{
  "horizontal_flip": true,
  "translate": 0.12,
  "downsampling_factor": 8,
  "encoder_arch": "convnext",
  "encoder_isotropic": false,
  "encoder_inner_norm": false,
  "encoder_depths": [4, 4],
  "decoder_widths": [64, 64, 128, 256],
  "decoder_block": "basic",
  "decoder_attention": true,
  "init": "kaiming_normal",
  "cautious_weight_decay": true,
  "batch_size": 64,
  "epochs": 7.0
}
Rows from block 4 of the decoder of a small image VAE, named by matrix and row number. Rows with one number belong to one channel. Each number is 128 + 24 x the weight over its row's rms, rounded and kept within 0 to 255. All counts start at 0. Numbers have three digits each. After the name is the row's rms in percent of the matrix's.
After each channel's rows are labels from the 100 images, of 14976, where the channel reaches its highest value: "top examples" is what is common among them; "patch colour" is the nearest of a few named colours to the mean colour under the peak. Only what is clearly more common there than usual is listed. The data: capsule endoscopy frames (Kvasir-Capsule).
# convs0: first 3x3 conv (decoder.decb.0.1.convs.0.weight, 128x128x3x3, each kernel summed), inputs 64-127
# convs1: second 3x3 conv (decoder.decb.0.1.convs.1.weight, 128x128x3x3, transposed, each kernel summed), outputs 64-127

convs0.57 106:132134183130138143144132115154131111107116138155122148138125106082089130094085138122146152113130146122138122114124147118138105123119129134111096132109123141127142153088108136137146141078085104
convs1.57 100:084118094105096098122092102113110140138101146190135158140127132135145116131099127127096107114111119111126168152118114121091108122111172103161110135103125127101104119114163111136178107125153118
top examples: finding: ileocecal valve
patch colour: orange

convs0.109 101:126135140109131086121116086100149150096094134144078143140152150121098112124112142119112081086121168141076136127129115148103141126123112111144143122097109105140116163130117102150103076103176125
convs1.109 101:173147158144113167147127141110118138084112159091153142104159121129132085143164128179154133123132144110145163106140164092127136072123118132126149134104140099156110151132095103131140144104127154
top examples: finding: pylorus; finding: ileocecal valve
patch colour: black

convs0.12 102:150158089137090136136097134145152120111090167129098103123113139121086167119125133091136146121130150100121109134096171131175162139122084110073106120095100168147127121109152117155112126171114090
convs1.12 096:139140164162139095165159149166129137131131156100115151117112065125133154136131143118102117089124102129123139110175132111156167102147124107100102135143156130069154116116111132099149158139128080
top examples: finding: blood fresh
patch colour: orange

convs0.7 097:118141143121157118121149139130133135145116088108157125118141133147121094126137165116092148111084095122108124155120119116131114112159092090082148121174134132187149131159115152152133125147164115
convs1.7 099:063113133148143117122110129136125123136092106166113093102183152090191139100165146105109114135125148083165131136143147122121100126160177155127133118134143111113116057105148125136146159142143119
top examples: finding: pylorus; finding: ileocecal valve
patch colour: pink

convs0.112 100:118125146112137120146194142129083146164124133152129126147118147120147143071156119153130128105124141114085127088133116114125097110113148134084147090096085130124080111131149116131077143108161131
convs1.112 102:118133125133128070124096126156152176110116166176160123109100127171120085168122121127095108127140065126148114089091118129193144065107141109138128132145080089150125084155131137143123150109140103
top examples: finding: pylorus
patch colour: pink

convs0.51 086:142137129183125120152124083123111124122101071141090128125121152112132168129094149176124139112143115099129130142123141112120150154090124170131144152121101126049141102110123127132101088120084086
convs1.51 088:131079137084172147107151112119152189145143132152140119151113141131128097146114168126095130123179127097108106151130098107097098131164125106107167142099115110102100114104116123124116119087169150
top examples: finding: pylorus
patch colour: grey

convs0.93 106:160076148124123114117141117152138078125127109137095122109161132144132129121124050103122104160116118103135075116109156181101108096137104149165158098120131137152150094141113162116133141145129137
convs1.93 083:127166113123129067155141139132127142110142107125115112111185113122178144153106097109116149117106128153120158108112099117157131127131157132143174124150106136101147139143138113053105124129156191
top examples: finding: ileocecal valve
patch colour: orange; grey

convs0.60 095:157141072089118190097162120132133134140127099084096123146142134124125159130159125130136146137115132073131104116136129175081143090132136128085124125125140164110114132165108174087130129158118089
convs1.60 099:151153143094150137117110125163137109130137106099112186139108128132136084155105133107141152111141123117153150141104152080088133138123071147144170146063140106117134122144116118130077133109142144
top examples: finding: pylorus; finding: blood fresh
patch colour: pink

convs0.92 093:117109140179119151120151123141143094142122133135091169098166157158124142094148148125158125109075124120120131123140087151129116099126140089117114183097140150121095153157114145151128091120132126
convs1.92 102:112145123180113104117132148082125108105115144107140095125141139177104146137121103141192152124125131163147110155078100119179164156159131172142124095136133120126114122096142122105146121166091125
top examples: finding: ileocecal valve
patch colour: pink; yellow

convs0.14 090:160144103155117122114127138094138083129115123132134131133166104146118137163139104147175124110149134139120140126167130132107104108104103124119099146142134139128138142122148088128109104181130087
convs1.14 099:132123114113126128136140109102134115138120104127130097080123073140154156127104107121097145123115096145107162131127100112095120138103126141141104139065110115102093120106118175131119075117105145
top examples: finding: pylorus
patch colour: pink

convs0.50 096:113165103134138139097126130169098142133131137120178113153133110119111102120171116116127114123155158109120155106123145109172111140132136143176101073148116135102149085118095138113171110130150109
convs1.50 096:113120150151125144145090144154081152114151137123122111088151094079174163123104092194118121132105149119116193134101086178123134125133114134129104128087133143105108125130146089155167119097112173
top examples: finding: pylorus
patch colour: pink

convs0.65 105:099138176125128125141142058095132145137123085149134146138153133116158102126156127118145114102087116115119091156149175132112101137136087110124098116132104104122119109111092112135106153149088139
convs1.65 097:079172118135088112153118086120116146157095115158126119113101141103131141124146134097093137125111129116171153120109135121164163127136152128113166145122140126131100145110097161120127158150114094
top examples: finding: ileocecal valve
patch colour: black

convs0.110 101:104155129177112115152087111176148140157121114094106102136166150102112146087097099100087117136155114130126137110110132086137129116100161115108134125195102094151119143119103124103144065136127123
convs1.110 101:150129166157142169147089126107148134173150136123101128111116116094150138153145141150159127152121138081175127142112167117140118089105129141166174143133106136148138111112130124179140173149169159
top examples: finding: ileocecal valve
patch colour: black

convs0.21 094:106147118121115116163143150143112148112129124150144098154152132084108135101129128109165145092163120132128138106160174144109104147123060120091161097178128139184157096120092147110140125133145138
convs1.21 099:134125077131099113144149083128151142135170138126112107108070151104119126123093142100104126139111168133096109136129119132207114136096161110140145156141132100102116165082155110148161103134114142
top examples: finding: pylorus
patch colour: pink

convs0.80 100:119114165117125150164146127137129131120090110129155098118087098092118106126103127104142116141125100108153133160151121118152145115141127147144177118155114130166104142100128113136152087113152140
convs1.80 100:138095101120131086096107138145089087095128095107129098119116159123127157096151118125104121105144139129103131136097121116097122099128130112129123145137133151116186120100146156152147137098160159
top examples: finding: pylorus
patch colour: black

convs0.81 094:164084146159106164123174113097148105178126107114122147094124166097098163174153118125141101139154116119135095123134172143140132172119109140160161120142095125139135086144107108127102134093109158
convs1.81 098:123129070147136139105124126127112159157092173120150118113148110159152091136083150145107142137130139130113100135142140148159090121158095137116143135088145152173166130115166131137169148140107135
top examples: finding: pylorus
patch colour: pink

convs0.27 099:146137123161159121129115101098092143153144134147086133133158157113082137098089141114153167140076113161132117140086140082142128111096111170146112089164089151107129129140177120130129115133137151
convs1.27 113:078137148102163093130152120129115140130131153128121113128155122095114085127076091097091079171111117150154152176163132134146141100159145122101130121141125091131164101138142125112107148116073115
top examples: finding: pylorus
patch colour: grey

convs0.23 095:151107116181144123116122142082106090185093109114137147114088104108148132138098182129128117093123145139115106120137108107120106142170129096108104147128137143131099141181127140096122117143136139
convs1.23 101:153149136123162138124103162122117149146146130152119136113174096087162165159103085120170121175189091135105099143085123127128109138145130137081127133119156116121105124151159095133141138144113082
top examples: finding: ileocecal valve
patch colour: orange

convs0.76 101:085154151104103103144107118123151116156149085123126117119148153120148127117159121129153114121116105115149122125106159150139113109127136135089141175124149123109123145109078120082129131180148109
convs1.76 103:162137095147147121132127152062138110119099130139129129139148098130156115136129137059134116122146163159151149110128134103122093150135138140131146124161116126168146113137069171167089175147099106
top examples: finding: ileocecal valve
patch colour: orange; pink

convs0.90 097:094087133123114142155127092157136131141105078144115111137112114140096058140085137107157157105096085111122104138128125101111096084172140143153123122114104109126154147083113153129147110149113070
convs1.90 105:130131112121145080138124125099102139123085119134101103166101142126125105126130180124158183142132154151144101108171130140106124130094131123138165157124169169093119130117092104160124142090147124
top examples: finding: ileocecal valve
patch colour: black

convs0.24 094:124158104148182112068093132093148139132137174121106135105157110061162134113153117114128142146123140133143104114186070130104102136143135124136114165161088099132069119122146120113143141194091169
convs1.24 099:157149123062180076092124124121100107105099157106160158143144122138132107142131164122143097125113138118133157133126141138112133085103144092168139174133097142144131156133150132093157090119147100
top examples: finding: blood fresh
patch colour: pink

convs0.123 093:119174161140122140163101128141175120115122130121183147112162122127106101120136107123117134116106111133141130131129103157106113134170119099138115095124121115132150143176153109123137100152102121
convs1.123 092:140102132123112095111151111116108129187141134150115175155111159127158142115130152111124155106112089149103120179080112103100136137135111169104134112148123161125113110164146077120152133143161116
top examples: finding: ileocecal valve
patch colour: pink

convs0.1 094:130168132124134140117115120134075149126136120122133104139157129124140063174144137101153092159118145137153141120133116073140102155100143132135122163132124050117094115138134118069132118147119115
convs1.1 102:087126139123150101113098097171118128152118137124093132121128108127101157113097134126128077133113113074082082137120114111142144167129118132152114124142169122118158149066115122136089150123153122
top examples: finding: ileocecal valve
patch colour: pink

convs0.99 102:121124132128108135135121115128163122160173134119095122171109150083159116094093086191090114102118143137107129132102119119130117149149078115146120108143123075143123121126128107151144114134147191
convs1.99 101:143128122143145144129165144132156110117155092121129093127096086114123091153146145105132100136123146124132152094100128159113102167125158174139130100179119131104153139098144145136130136105177131
top examples: finding: pylorus
patch colour: black; grey

convs0.2 108:108127115139119099127121119185106137132062073104119165150109119148110109096128137092120112121163116083129125169069084097099132090112111155152142117087108082124112133136115128157155099148119132
convs1.2 088:135092148119137113104171132151137131143161119187166135140093074146119118127138160176156147132129105138169066100100101108171120132111137095127119110131111126103137124092124121139142149158122134
top examples: finding: ileocecal valve
patch colour: black

convs0.36 106:113140114085077118132130064117141094140135117168144144122127126108161103149167147145128145118126141102127131122142108121066131124111074093133079107165120113142130129111121110156134138122159142
convs1.36 091:141088136092114103141142185118141120131117147129133099167134126171093127126111090137176122139176152160120081118105119094096111103133091133106149097115129124099146124107132139157104105115110139
top examples: finding: blood fresh
patch colour: orange

convs0.89 110:128140160084146143126110112104075195101090083112174099140131160096120078087132116128122123120130130111137103145160142078129108163127094101118168119122094103132119133116111141149175107137107157
convs1.89 104:134141144123130106091115136112113162157108125092161160148126141108112130095102127113134166124141142083151110139148084174142156162140123160130102119134150140110148156158144129154156137119134164
top examples: finding: pylorus
patch colour: pink; grey

convs0.48 089:071158106133094104141120101133153123105164137134138115099178096111120104135113146149084107139143103084123120122144149174106148118119085132144116089156156133138136154171155119119152174129137092
convs1.48 103:127126104096180151064133146125117119144090098161080184108100141162113137131111127159123158114113136127139092106163126145139172080092136156140133106152154143178117076107150140116163101133113100
top examples: finding: blood fresh
patch colour: pink

convs0.4 092:120116100125148137095137132124136144130130154089120121104112097113124122137102152159125100128154127182118097132123129147131104135114090131114152151138118125165154072144178166104137115118124146
convs1.4 097:127092095160120114083136115141112131166169119090129115139136118138129133152138145133150158108156135135154132131114107111173124155066131100124140131131159132135109124112144073084181098092155094
top examples: finding: ileocecal valve
patch colour: orange; pink

convs0.113 093:123106144119134129105085115152114110135125125121167126080146134118153126151106147128113154158122137141116118101078082113092090156107123115139145142114187117137144104115112110142175124136076144
convs1.113 091:111089093106102164106162160132143121080141131116147080098173134090127130163103102127173115142086110109183129137158132164088127134099105118113132130120137111146107081112120154134162141129123109
top examples: finding: ileocecal valve
patch colour: grey