config = dict(
    model='image VAE',
    dataset='capsule endoscopy frames (Kvasir-Capsule)',
    train_examples=42238,
    image_size=64,
    crop_scale_min=0.7,
    horizontal_flip=True,
    translate=0.12,
    bottleneck='kl',
    downsampling_factor=8,
    encoder_arch='convnext',
    encoder_isotropic=False,
    encoder_norm='layernorm',
    encoder_activation='gelu',
    encoder_mlp_ratio=3,
    encoder_layer_scale_init=0.1,
    encoder_inner_norm=False,
    encoder_patch_size=[4, 4],
    encoder_conv_stem=True,
    encoder_depths=[4, 4],
    encoder_widths=[64, 128],
    encoder_kernel_size=3,
    loss='l1',
    latent_channels=8,
    decoder_norm='groupnorm',
    decoder_activation='relu',
    decoder_weight_standardization=False,
    decoder_widths=[64, 64, 128, 256],
    decoder_blocks_per_level=3,
    decoder_block='basic',
    decoder_attention=True,
    decoder_upsampling='pixel_shuffle',
    kl_weight=0.1,
    init='kaiming_normal',
    residual_init='none',
    optimizer='muon',
    muon_scale='spectral',
    lr=0.019,
    momentum=0.9,
    nesterov=True,
    orthogonalizer='polar_express',
    adamw_lr_other_params=0.0019,
    gradient_noise=0.1,
    cautious_weight_decay=True,
    steps=4600,
    batch_size=64,
    epochs=7.0,
    lr_schedule='cosine',
    final_lr_fraction=0.05,
    warmup_steps=230,
    weight_decay=0.03,
    adamw_weight_decay_other_params=0,
)
Rows from block 4 of the decoder of a small image VAE, named by matrix and row number. Rows with one number belong to one channel. Each number is 500 + 25 x the weight over its row's rms, rounded and kept within 0 to 999. All counts start at 0. Numbers have three digits each. After the name is the row's rms in percent of the matrix's.
After each channel's rows are labels from the 100 images, of 14976, where the channel reaches its highest value: "colour at peak" is the nearest of a few named colours to the mean colour under the peak. Only what is clearly more common there than usual is listed. The data: capsule endoscopy frames (Kvasir-Capsule).
# convs0: first 3x3 conv (decoder.decb.0.1.convs.0.weight, 128x128x3x3, each kernel summed), inputs 0-63
# convs1: second 3x3 conv (decoder.decb.0.1.convs.1.weight, 128x128x3x3, transposed, each kernel summed), outputs 0-63

convs0.89 110:523513516497499512515506466454527521468511509514493503553508485514490464508525494466472505463487513491513528497538476497487521443492482487538491520462483494513504505485534527516499526489464484
convs1.89 104:513459452466490534521557511529473508544502482530498526497506511490534517481469513504541516490494466539496502518473519507470533532492483495521475503483558496510513481460482413511518529502491526
colour at peak: pink; grey

convs0.98 106:502491535501487508514481510503477477481486517477528545451495456469487441484487501553478561498499451516515488511498502495522514501488480524527490494485492513475465524474505503541501459509481477
convs1.98 090:519503495485516483534482488486568512492514483475487504463508460560472441492492504479505504572470462502480484513512531528507492532479497491491486559472544471494481529486478512499460539551513559
colour at peak: grey

convs0.111 092:454506529465500502513480508503536487483502526533479492484511487508485481495460517482480500495524500493497490489506526479468437476473476456470531504485487494495524454513510507522451498497548515
convs1.111 097:542556514507500483491550477517437523529484513458523499469523495578485494486484514511520497506461510504489469532497477529502487516471500525482507496497479509463508524479485474529495470503549497
colour at peak: grey; pink

convs0.51 086:512520513506489528508481466496498496515542455508545457522529468540467492484477503493503480518467451516521510516463527490505526496495518513483489503499507482513498446518498530492486503447496546
convs1.51 088:487495478479533509489498525489494497555546461508478517532454483507507514491524490522460487484563474503517495509488520486521486497474503463518441504463541513520503519536536515480489501514504484
colour at peak: grey

convs0.95 105:527535512507466507476507493503526506488468514549498537539499472463505491496465500501510515473550495472508565477473548493506508462511503524475548514506492451523518465521482477521479540478515491
convs1.95 094:471496507493550557522480521485509528505520491473500509474480507495469466475495488505510506499459480457486500465520484507527522503498511524464499459471493509519550494477507519466504506502556535
colour at peak: black

convs0.79 095:523530528493478521551493512487520503463508505495501466490521530477476520495474474486481523470462466512525498487549501522525468514507515520503514466511536517537477483487494503521463524512503520
convs1.79 096:533475568483483477510488475478473515536514507520509506461464482513474520515553488503472491512471522525503449463517494505477499514470532541443480496523514499510502515469471477505540532509545464
colour at peak: black

convs0.60 095:539485512484522544504501502531533470467498496492510449533508502523477500476509455492503434496529512537506510473519502507477502490482480511501495519495431489474502501472490512467483524523513491
convs1.60 099:516495463495527500530518534456509486496475478503461510504519527471520533489477515517505500455507460486542476472456495517494512492484477448513530437520534501500524500524484475534502511529473473
colour at peak: pink

convs0.10 110:464514506522503507484531508463505472488520501481453530460525479515523472510504542503506505497479509491483483493538512470540504463456521498474474487485501478480482510429502531437496489549503510
convs1.10 097:531500515456475497498488518494487494506509483509569465489523464520541517495526488516496487487485509485491489491480482508528475465499503472512461491485481537498543504494507462451520502467519519
colour at peak: black; grey

convs0.50 096:525499540520508517480473451469526545512504497512457477492490466531481534495525492466489521493479467506511509516501495473491495507450540477516514471539534499503495492494589487465530477502475484
convs1.50 096:485515506528511528502500539476505495485495511522514506464517485478532482483512475501548542538531490476511504488500526510518487477538494518498506463527473503514500512487439467520514507526485502
colour at peak: pink

convs0.38 086:438505522500493514518479476526489496470521500535509467468485493490481458502481488496449498451486506515516500500545484513529520540520503465515490535504525482517502498454540490507467478533539463
convs1.38 106:455466479464507516528520486511468514538498533510491489514492516539481486505495499490516493495491447512460499533512520483471463464461527513483456490482495470515507520496500505509509503528546514
colour at peak: pink; grey

convs0.99 102:485504464480489522505493485502564530506504497496499519477462503482526523562480486477464502515507549456520536505509509460480532508471478492480542467512526526517528504523525480501518530490507469
convs1.99 101:527505462499484509537529477508491476529458466491487496550508459474513486476483521515473468462511489488526510511484468457474520514477534480521492482512497515503515568447500473525528528449477537
colour at peak: black; grey

convs0.13 101:513471548472511475483511510527501533472522500503484521489507505481491526470484497486483461498470520460547531494503505484491476486486515500510514459467467493461499450511504543531494515516465450
convs1.13 102:544514520543528513543476515489514547468497465499480476522455534536528510480478536489476510495539487507517469522516548486510503476548482509522520480537525503478542497510513479480509517466492521
colour at peak: grey

convs0.87 099:493534519524470486522493444478528481484500495511502514513508505499425471521527481509492481501490511481509490483471518473518521489550476495483493529484487474488514486478454506492502450469548500
convs1.87 089:474521535473497484486506526469523529494532513495451532509488454484520500499481490500530532523508471506480465515524516502485502536534511495536539536475515460494521489480449478535518469539526525
colour at peak: grey; pink

convs0.33 101:522465487515498509514496495482492526461522494500534491478493504454486471474501530493481490483498518513449503519478495490490519495473473481487496530484483508489459503474498485515512557487544504
convs1.33 099:536540452453508485505529516515456489479490505483417527493464518446478519530481489508499460496496473530545474473485482503493452522469465536495490516515479493473517510498543496531516509480521523
colour at peak: black

convs0.93 106:492522495477476526496537503472497518485514494538513477494512475508545509554491514502497449488477470493496528514533482468522461512505500494489501499451440458526519516527510516502492555515469517
convs1.93 083:528477477516543486483490488526482487458543489495522545499548465523515518528494474490469479504515523536500472493495483527518464500529497530506485528458473508505481517463514537513532485521493534
colour at peak: orange; grey

convs0.28 111:518507495486536541536476491514502503512522500482488464521494446493497507513482515513480503475493491518497551520490519464500486501467553483504518523490497561485459531546503511498492522523499538
convs1.28 098:518525461485464523464531507503512500517523491501511495461529514523470522514460475505535483516531504470517443475485462473511492479508507555487468510559503474498515452487552504528538519483488532
colour at peak: pink

convs0.48 089:466521518488511550499509539503545489515519502467478519520466529495499515521492477520483477476528544519510527491447520491482532486481483497498466499474527526477455523496467496526530451508472511
convs1.48 103:499495501493495495488526480478484499518498469498506466494504515493503507479469509502502486490472498444500483483485475496540502528555513511467533464492464504484545481481539494534467484485512476
colour at peak: pink

convs0.97 098:516503528497506529518502504491465481443532534508515539503512487500522504479480473523501440475513457509486499521493486473479491481509441494494449526508499487524510515535483479503501468522501437
convs1.97 099:524487520536510519494532480499476486470491494448490510511501485491495466531484514507484516508480497499543489526518442504482456496481536546474505530552481495523508501482539499468504477534495484
colour at peak: grey

convs0.82 115:544475500485467481494511529491513451508495502503494510525469477517455460481467470501464499430493506499490527501518525514488526523473506538514492521496488500484515465471515497435486494483542517
convs1.82 105:476469442491491539490497454482498534494492517476496492498538528471515508493536507485510492509460464524550534494485517466498532525471551508492558489486496501528507485511534426485466495512473548
colour at peak: black; pink

convs0.117 100:502504521522469531511486518448507498480488485531527498478505493494465507482518522469507505476512501530473560508482514483495509460466491527499495497496499486469484518446501527454479541507446506
convs1.117 115:502472530527486494501495525512464534450532457495516489506520514497512447467540478513531489486535517485509496433552462514535482492475470501483490484526475531492554511501503483505548537533500491
colour at peak: black

convs0.127 086:471506522510530566483489472488523469539500511501470522531501482510507499496519482479514515446528474496492499487511488543461475521500495499494420463500522531474507510473512569491480490509495504
convs1.127 103:530484503510436469463479511476478501479500545493502500530456492467504515502551479483491510518513471489491473548474500480517495512494500466502506498469478537474497512504429482524527507504486498
colour at peak: pink; orange

convs0.120 099:527514509535484484471486478552476493503550494500497450448516514517490512488473477455501496498464479498523528492521500484484463495499505489477523526509484467534509500497515518529503532472508482
convs1.120 098:496514536484515480482480503521532500499486482537460542546485459454524509514503482511512470510486487509471477491527499474511457474506517514526484491475476497433524480452499516484465480487493454
colour at peak: yellow

convs0.21 094:460508520493488509483435481502522490497483529515501522479487477505497471525525547494482510486516511461507485502501525466481558505490537475552489521498479490452490512497533526476519475495554487
convs1.21 099:567453482528505448501521510499509535488534505473487510482516488497546460497556515534514490508477467491522482527489486503466506511498491511494479499495480484516469487497520497512466443500501493
colour at peak: pink

convs0.53 109:446518506488512541542518517495482527490523548481503476472511465504479467486527479505470536441479483490482468502524494507490477533477482496519495536499501507495481503490451506494491473472480501
convs1.53 101:488454509498502506499470500531442522521504519541528493501442483490527480505504514537514461475498485495493404504492498530488509530533493505480520468506459490522539501505489474484488518467497516
colour at peak: black

convs0.84 101:502523497532464501497475447502511503501483513529474490544480492530454510486451499438479473475513489473465499440461501512501497529531518487496501496466537550513509478465455402509491538470517502
convs1.84 098:512540482526462507503496541493459502508488530491520466443550539496465520525509518481480485497522506469538523521502492497502539523510500480442540477555503506476474479517490514468519512484491534
colour at peak: grey

convs0.27 099:507495530535544507525441534513479501472481490544498510511464490459499522496509443489518491468500485510530471527541500523503448471506510484527505503500496476483472508523495494506488480514535461
convs1.27 113:500499482518514479517521463492540498509455491511513483480537511551516507482545526464426519478489468492507513455489500520509507510473506518483513509474532496474485514531499456516527479501487485
colour at peak: grey

convs0.34 079:509489468506539528496552488503452487523502475486501469454513485511492466504494491471514508479508508525527533472484499496485500481475436481497474502503519502530492489477503489490534464508488505
convs1.34 082:508496527547465547490468486506492514476497532540517504508518493448460504474474486488503533497483479518506518480485549533502526491486497443535539478517529476533493516521486479454458518501488453
colour at peak: pink

convs0.115 096:496515496534500495464542502456491492505489528489481518526507452497509522507468494517498524468564488501467495486529534483448529497512512484533501521536520511538481501500507515509525556502489486
convs1.115 102:528543486483468504513482499505497498487477496542505522518503497459439537522451509499489496528514501544497504481479455505513509528493518505566496488484529525498455535546477522478500472536448508
colour at peak: pink

convs0.4 092:501485478484518515464498506457481502520473475504510511509510501521449509494487456466518526484534490515512452538508555480510482557514530542504468494507465496517512449550571526503462467503514476
convs1.4 097:504511457512530482535489487493508497537526473467469539510472511535480493511492479504504508510519461474502456490483508487485522489523509525489482506449529510488492513544479437474540475496448517
colour at peak: orange; pink

convs0.64 111:511515490512465516517479457499483527486478494514488486485503451532473518498503480506494483469488468515476510485526534452477529517523514511485556536482519504505474475477547480499515514527478464
convs1.64 103:473496529501482498493460559460514465509522515524503519479495474484474525458536488518494498542493530503503532500537518495418495505500543482468479511511541513531537533503526470467480567506458501
colour at peak: black

convs0.30 098:485477514465479525477492476508483534531536482486494445532540504490495453489496530469529511476506499471490508482455515494461506488491472519532517476513501484538498497461508541471488487509475535
convs1.30 100:486484503480506490474517489486559493505531491526485512521486481537514519464513535478512478494508496485538530463536509500522447523502463505505450500484448501490525468508539527483500456464499497
colour at peak: black; pink

convs0.71 097:483505533464523465499485520500465508491503499519499494479511517508509510505523531520525518463511554519483520473446492507543569507510464514475458528527527536459502533488475488526547502482527530
convs1.71 100:484520503505485521474460520491509504527477450544508497528500580522514530489495504472516485489537492490489521495495469521497472490501502513515529497441511510528511499561499484499490488470479514
colour at peak: pink; yellow

convs0.47 110:469551486478497519516501500548498536462519510542486478518490483484465459505505457492501493534500492476472491485497465468527513503479482498477507485500501472503495540484526508478493528427513492
convs1.47 095:529531497580502503520487451502483487466473487458492494524487481509494467485509538503529525536531514467529494481497495460513528498507489504508483477508451506464524469466493519542561536515511484
colour at peak: black

convs0.107 099:476497517494510485477489515505479475483496517497513512514471496532443510515513485484565450508472546447487518558538498484493496516522484481511505492534441457504502476480476498479533505492517486
convs1.107 107:504505511514491518476468516503509545427520533497475524486520505472495506456493524483530509486509443494486495509508480489494497469504532463484485448503543517479419481466479508523527490510513530
colour at peak: pink

convs0.126 111:503522471545528507471490471480531524559506492500492505493460486517506497520522501514437516436513530469497466485532532506512470506495482454491428524471485443507523453491487517473535470470499496
convs1.126 105:493523537520498514492568505522507496497488489489496532479511484495524517505467531507523519527542528494486506502498516460503505494473472514551495464499517482487547458466469483535465499527509523
colour at peak: black

convs0.43 109:465524466500543458488504469503504536471501509495472488488525499505456509532517524438510461438528505508468532497527509484482486501473504513503454472517466466497495467473496494490496527478503485
convs1.43 093:479516525488498536456525453454466514518458544459501501476504496488479473496513515458493544507515552532543510487509509525469503503529472542472521492484510510495477473504500532540490502495456530
colour at peak: black

convs0.106 105:516516486474498532563491516537484527515484506468458471505486543497507489492519476495543477442498461526501506527547500489478493491471477495508496469520517488469544502496509522480493497536494525
convs1.106 096:480504508521490538528510482493533483559459492512511498490470514553487478498508528497561510528481530461522484488501502528506543504517478520462506520536505475529475511499488564469514516476471504
colour at peak: pink

convs0.18 098:457455443477500488487520543509537525505521495531516514492537524486482509528505503501487471478491540477478478533517500527520522492499513522536450464473515483517542463482480537501469507482517449
convs1.18 098:510491559500488515463441539484563466495525484456494541497504503473473488529499497511495500507498524506532521517480494486495476472502515524507487523496523542470477510500461504499506488516528465
colour at peak: grey

convs0.108 102:473535514545502506486521522538513488488502482460467511518513439452499470522455480497489487490466506496508560513505529489496528482484520490504460493553454489497481470484495488495482462462528481
convs1.108 094:510477550474493442488552485472519520465535503518498493489514505506510509537444480510507472541459491503478474492479499492515516499473538504506491515482503464472490481490490491499512545527557531
colour at peak: grey

convs0.85 092:525469512503484527533520477476522484472523495547544533499521537497495466474538518517449490475514464504513490478484483474470495498513485481440480489467545484467519486457526477472472508498522525
convs1.85 106:512490490497523471508488485518499472517467421507470557488488486527475514536470514514481491493493504560474528519487508517504539505541469477488532493507456500532466518505530501497506489509440501
colour at peak: grey

convs0.101 098:520514504475506542518470506502553501524482522544468485489466510512554507472487510483521506508531472502499495472506496485526482522491521549528486531511486487495492515475451497506501506497498461
convs1.101 091:501487528491540507518467529507520536502484455454491530482522489474483502532481480568481504485507484511475472529527534483517491488494447467507516506516519480537483522464493469513504518449493532
colour at peak: orange

convs0.113 093:510480496492483499528482502489510536493494484473483502520499511515483478497504505459506555531556477541504438498533512468497497513523486505480488446535449520479498465473524526525518529549475454
convs1.113 091:454514483498448496500484526556501469501510492486485492509451497479531464481463472547485509513518512476542484521513505489492490490534494508473513507509537512534537465475515509513498503481458491
colour at peak: grey

convs0.76 101:529531516494480529435493507480482451509499496483533498514492527491478524497452495461483511503490484506539542546521536536456556478488474499466475505465523499488470499491540550462508525516488461
convs1.76 103:440487453497504521489517512494500517512479522479507517483515531504521512463511486510484502498494540510503515571440459499503500517509502500481518513506486443473504520476503464533486469527480522
colour at peak: orange; pink

convs0.9 099:522473483517485522485496458492522521475525519516478483476521518485518481492449500531525487487483502459491487459501496480495456481520485466446488492469556509511512467508504543520509505470502537
convs1.9 102:460532541481538454472481489488508522490503475496477483526497492491482506472552525477506524463451482503473525507497467462498519518453516532514527484491524511516502514528516504503499476476497511
colour at peak: grey

convs0.66 101:488474551475469465537524502516471516527502500512465480517508501558478450498496488504503471471510550530549459465464500545495493502530526518514483497497484508486515524484494525508574484517495465
convs1.66 098:463513532464565434493495536497481528510492526475472486503516513515485494488512525510507496477499502489506482452498479558502504503427475484476499494446523439500500504509511523516505486492467476
colour at peak: grey

convs0.5 095:482458510485529506502494499489482483488502519442523505506513482518518509506509530484497444483487526525515466501456469471522484502456527509472478463495553471526501455481498480520459519508546494
convs1.5 099:519493514524486478499494463488475483469537471508529476506525532493443515475464487527461513484495522549516526552490497507483502490471496494499478509544484503501506477506517519505550495536501527
colour at peak: black

convs0.62 100:477452481509509480528521509476510502469453528478531557497476501495541519515518507518498480495523467507495534465534515507494521504549501478524511474467496517512530464496461507529478544492511480
convs1.62 106:464541520511482527525457465526518467516523518519553504495586504532512537540493511482496522520543521515462485479506526521506474501507521464482501502532494510480524516520477470519519551513495474
colour at peak: orange; pink

convs0.15 109:523477529513491515505543455486491514479511506477482513515515532524524517511498516497512516517468460523494498507500526504506479504497501489507522474467473528500490490479537484478473517455502513
convs1.15 094:485451470483467496514464482487490524496495453481534515464457479501536496490552527523510515557462477518500490491534495496512482473489498476545550473504510468485481514523488506493496513521559533
colour at peak: grey; pink

convs0.42 101:477462494493520514475479515526488491520481529479461531518502517533476464498466522491483486441468536498477484475525521495419488510482446491510462470543522481470476538507475518528481506496535521
convs1.42 094:470503463548483505523533485474445507461485479507508509522537505514499552518478483481496520550486497508504473494494496513535490451454488486507454519529519528507515485507467498516545462489498533
colour at peak: black

convs0.37 103:500510531524522534506474486463467478480527539449483486556501485511513509517549506516447509501524485498513480508526484519526487522481489529496496481494530481484501498502481460545531527492510478
convs1.37 112:490529477481482501501531502520521508482495536480490490449474450521494503506468516485544490516512496469491532528511523494508452457477533505489487531532487487513499464517492476470530460500504555
colour at peak: pink

convs0.90 097:463495499493538540493508523485526552503489507564506533490496519534497491529500500507498484520527510517495497500490524522524528484466512496500490491519508496538439441499497520497519484500494537
convs1.90 105:532496499553511452501470480526477521507521488488521534444472523506477504499517508516552474494504498482502520480490551496509468509488484508506508523476494494509482559464506500496545466437522476
colour at peak: black

convs0.63 089:473554540503524496467492496484495509458517518537504489506478480517500515490494503496515515521494470470538514520493512493501497479490539515501461532494519525473510533487541495517521537516528452
convs1.63 081:454483456536492485510471509462487464509484485508527532506508507520467530489454507540447559530492479520510475484499499480456525486492501458480509520488514499514530506487497536491489508489473491
colour at peak: pink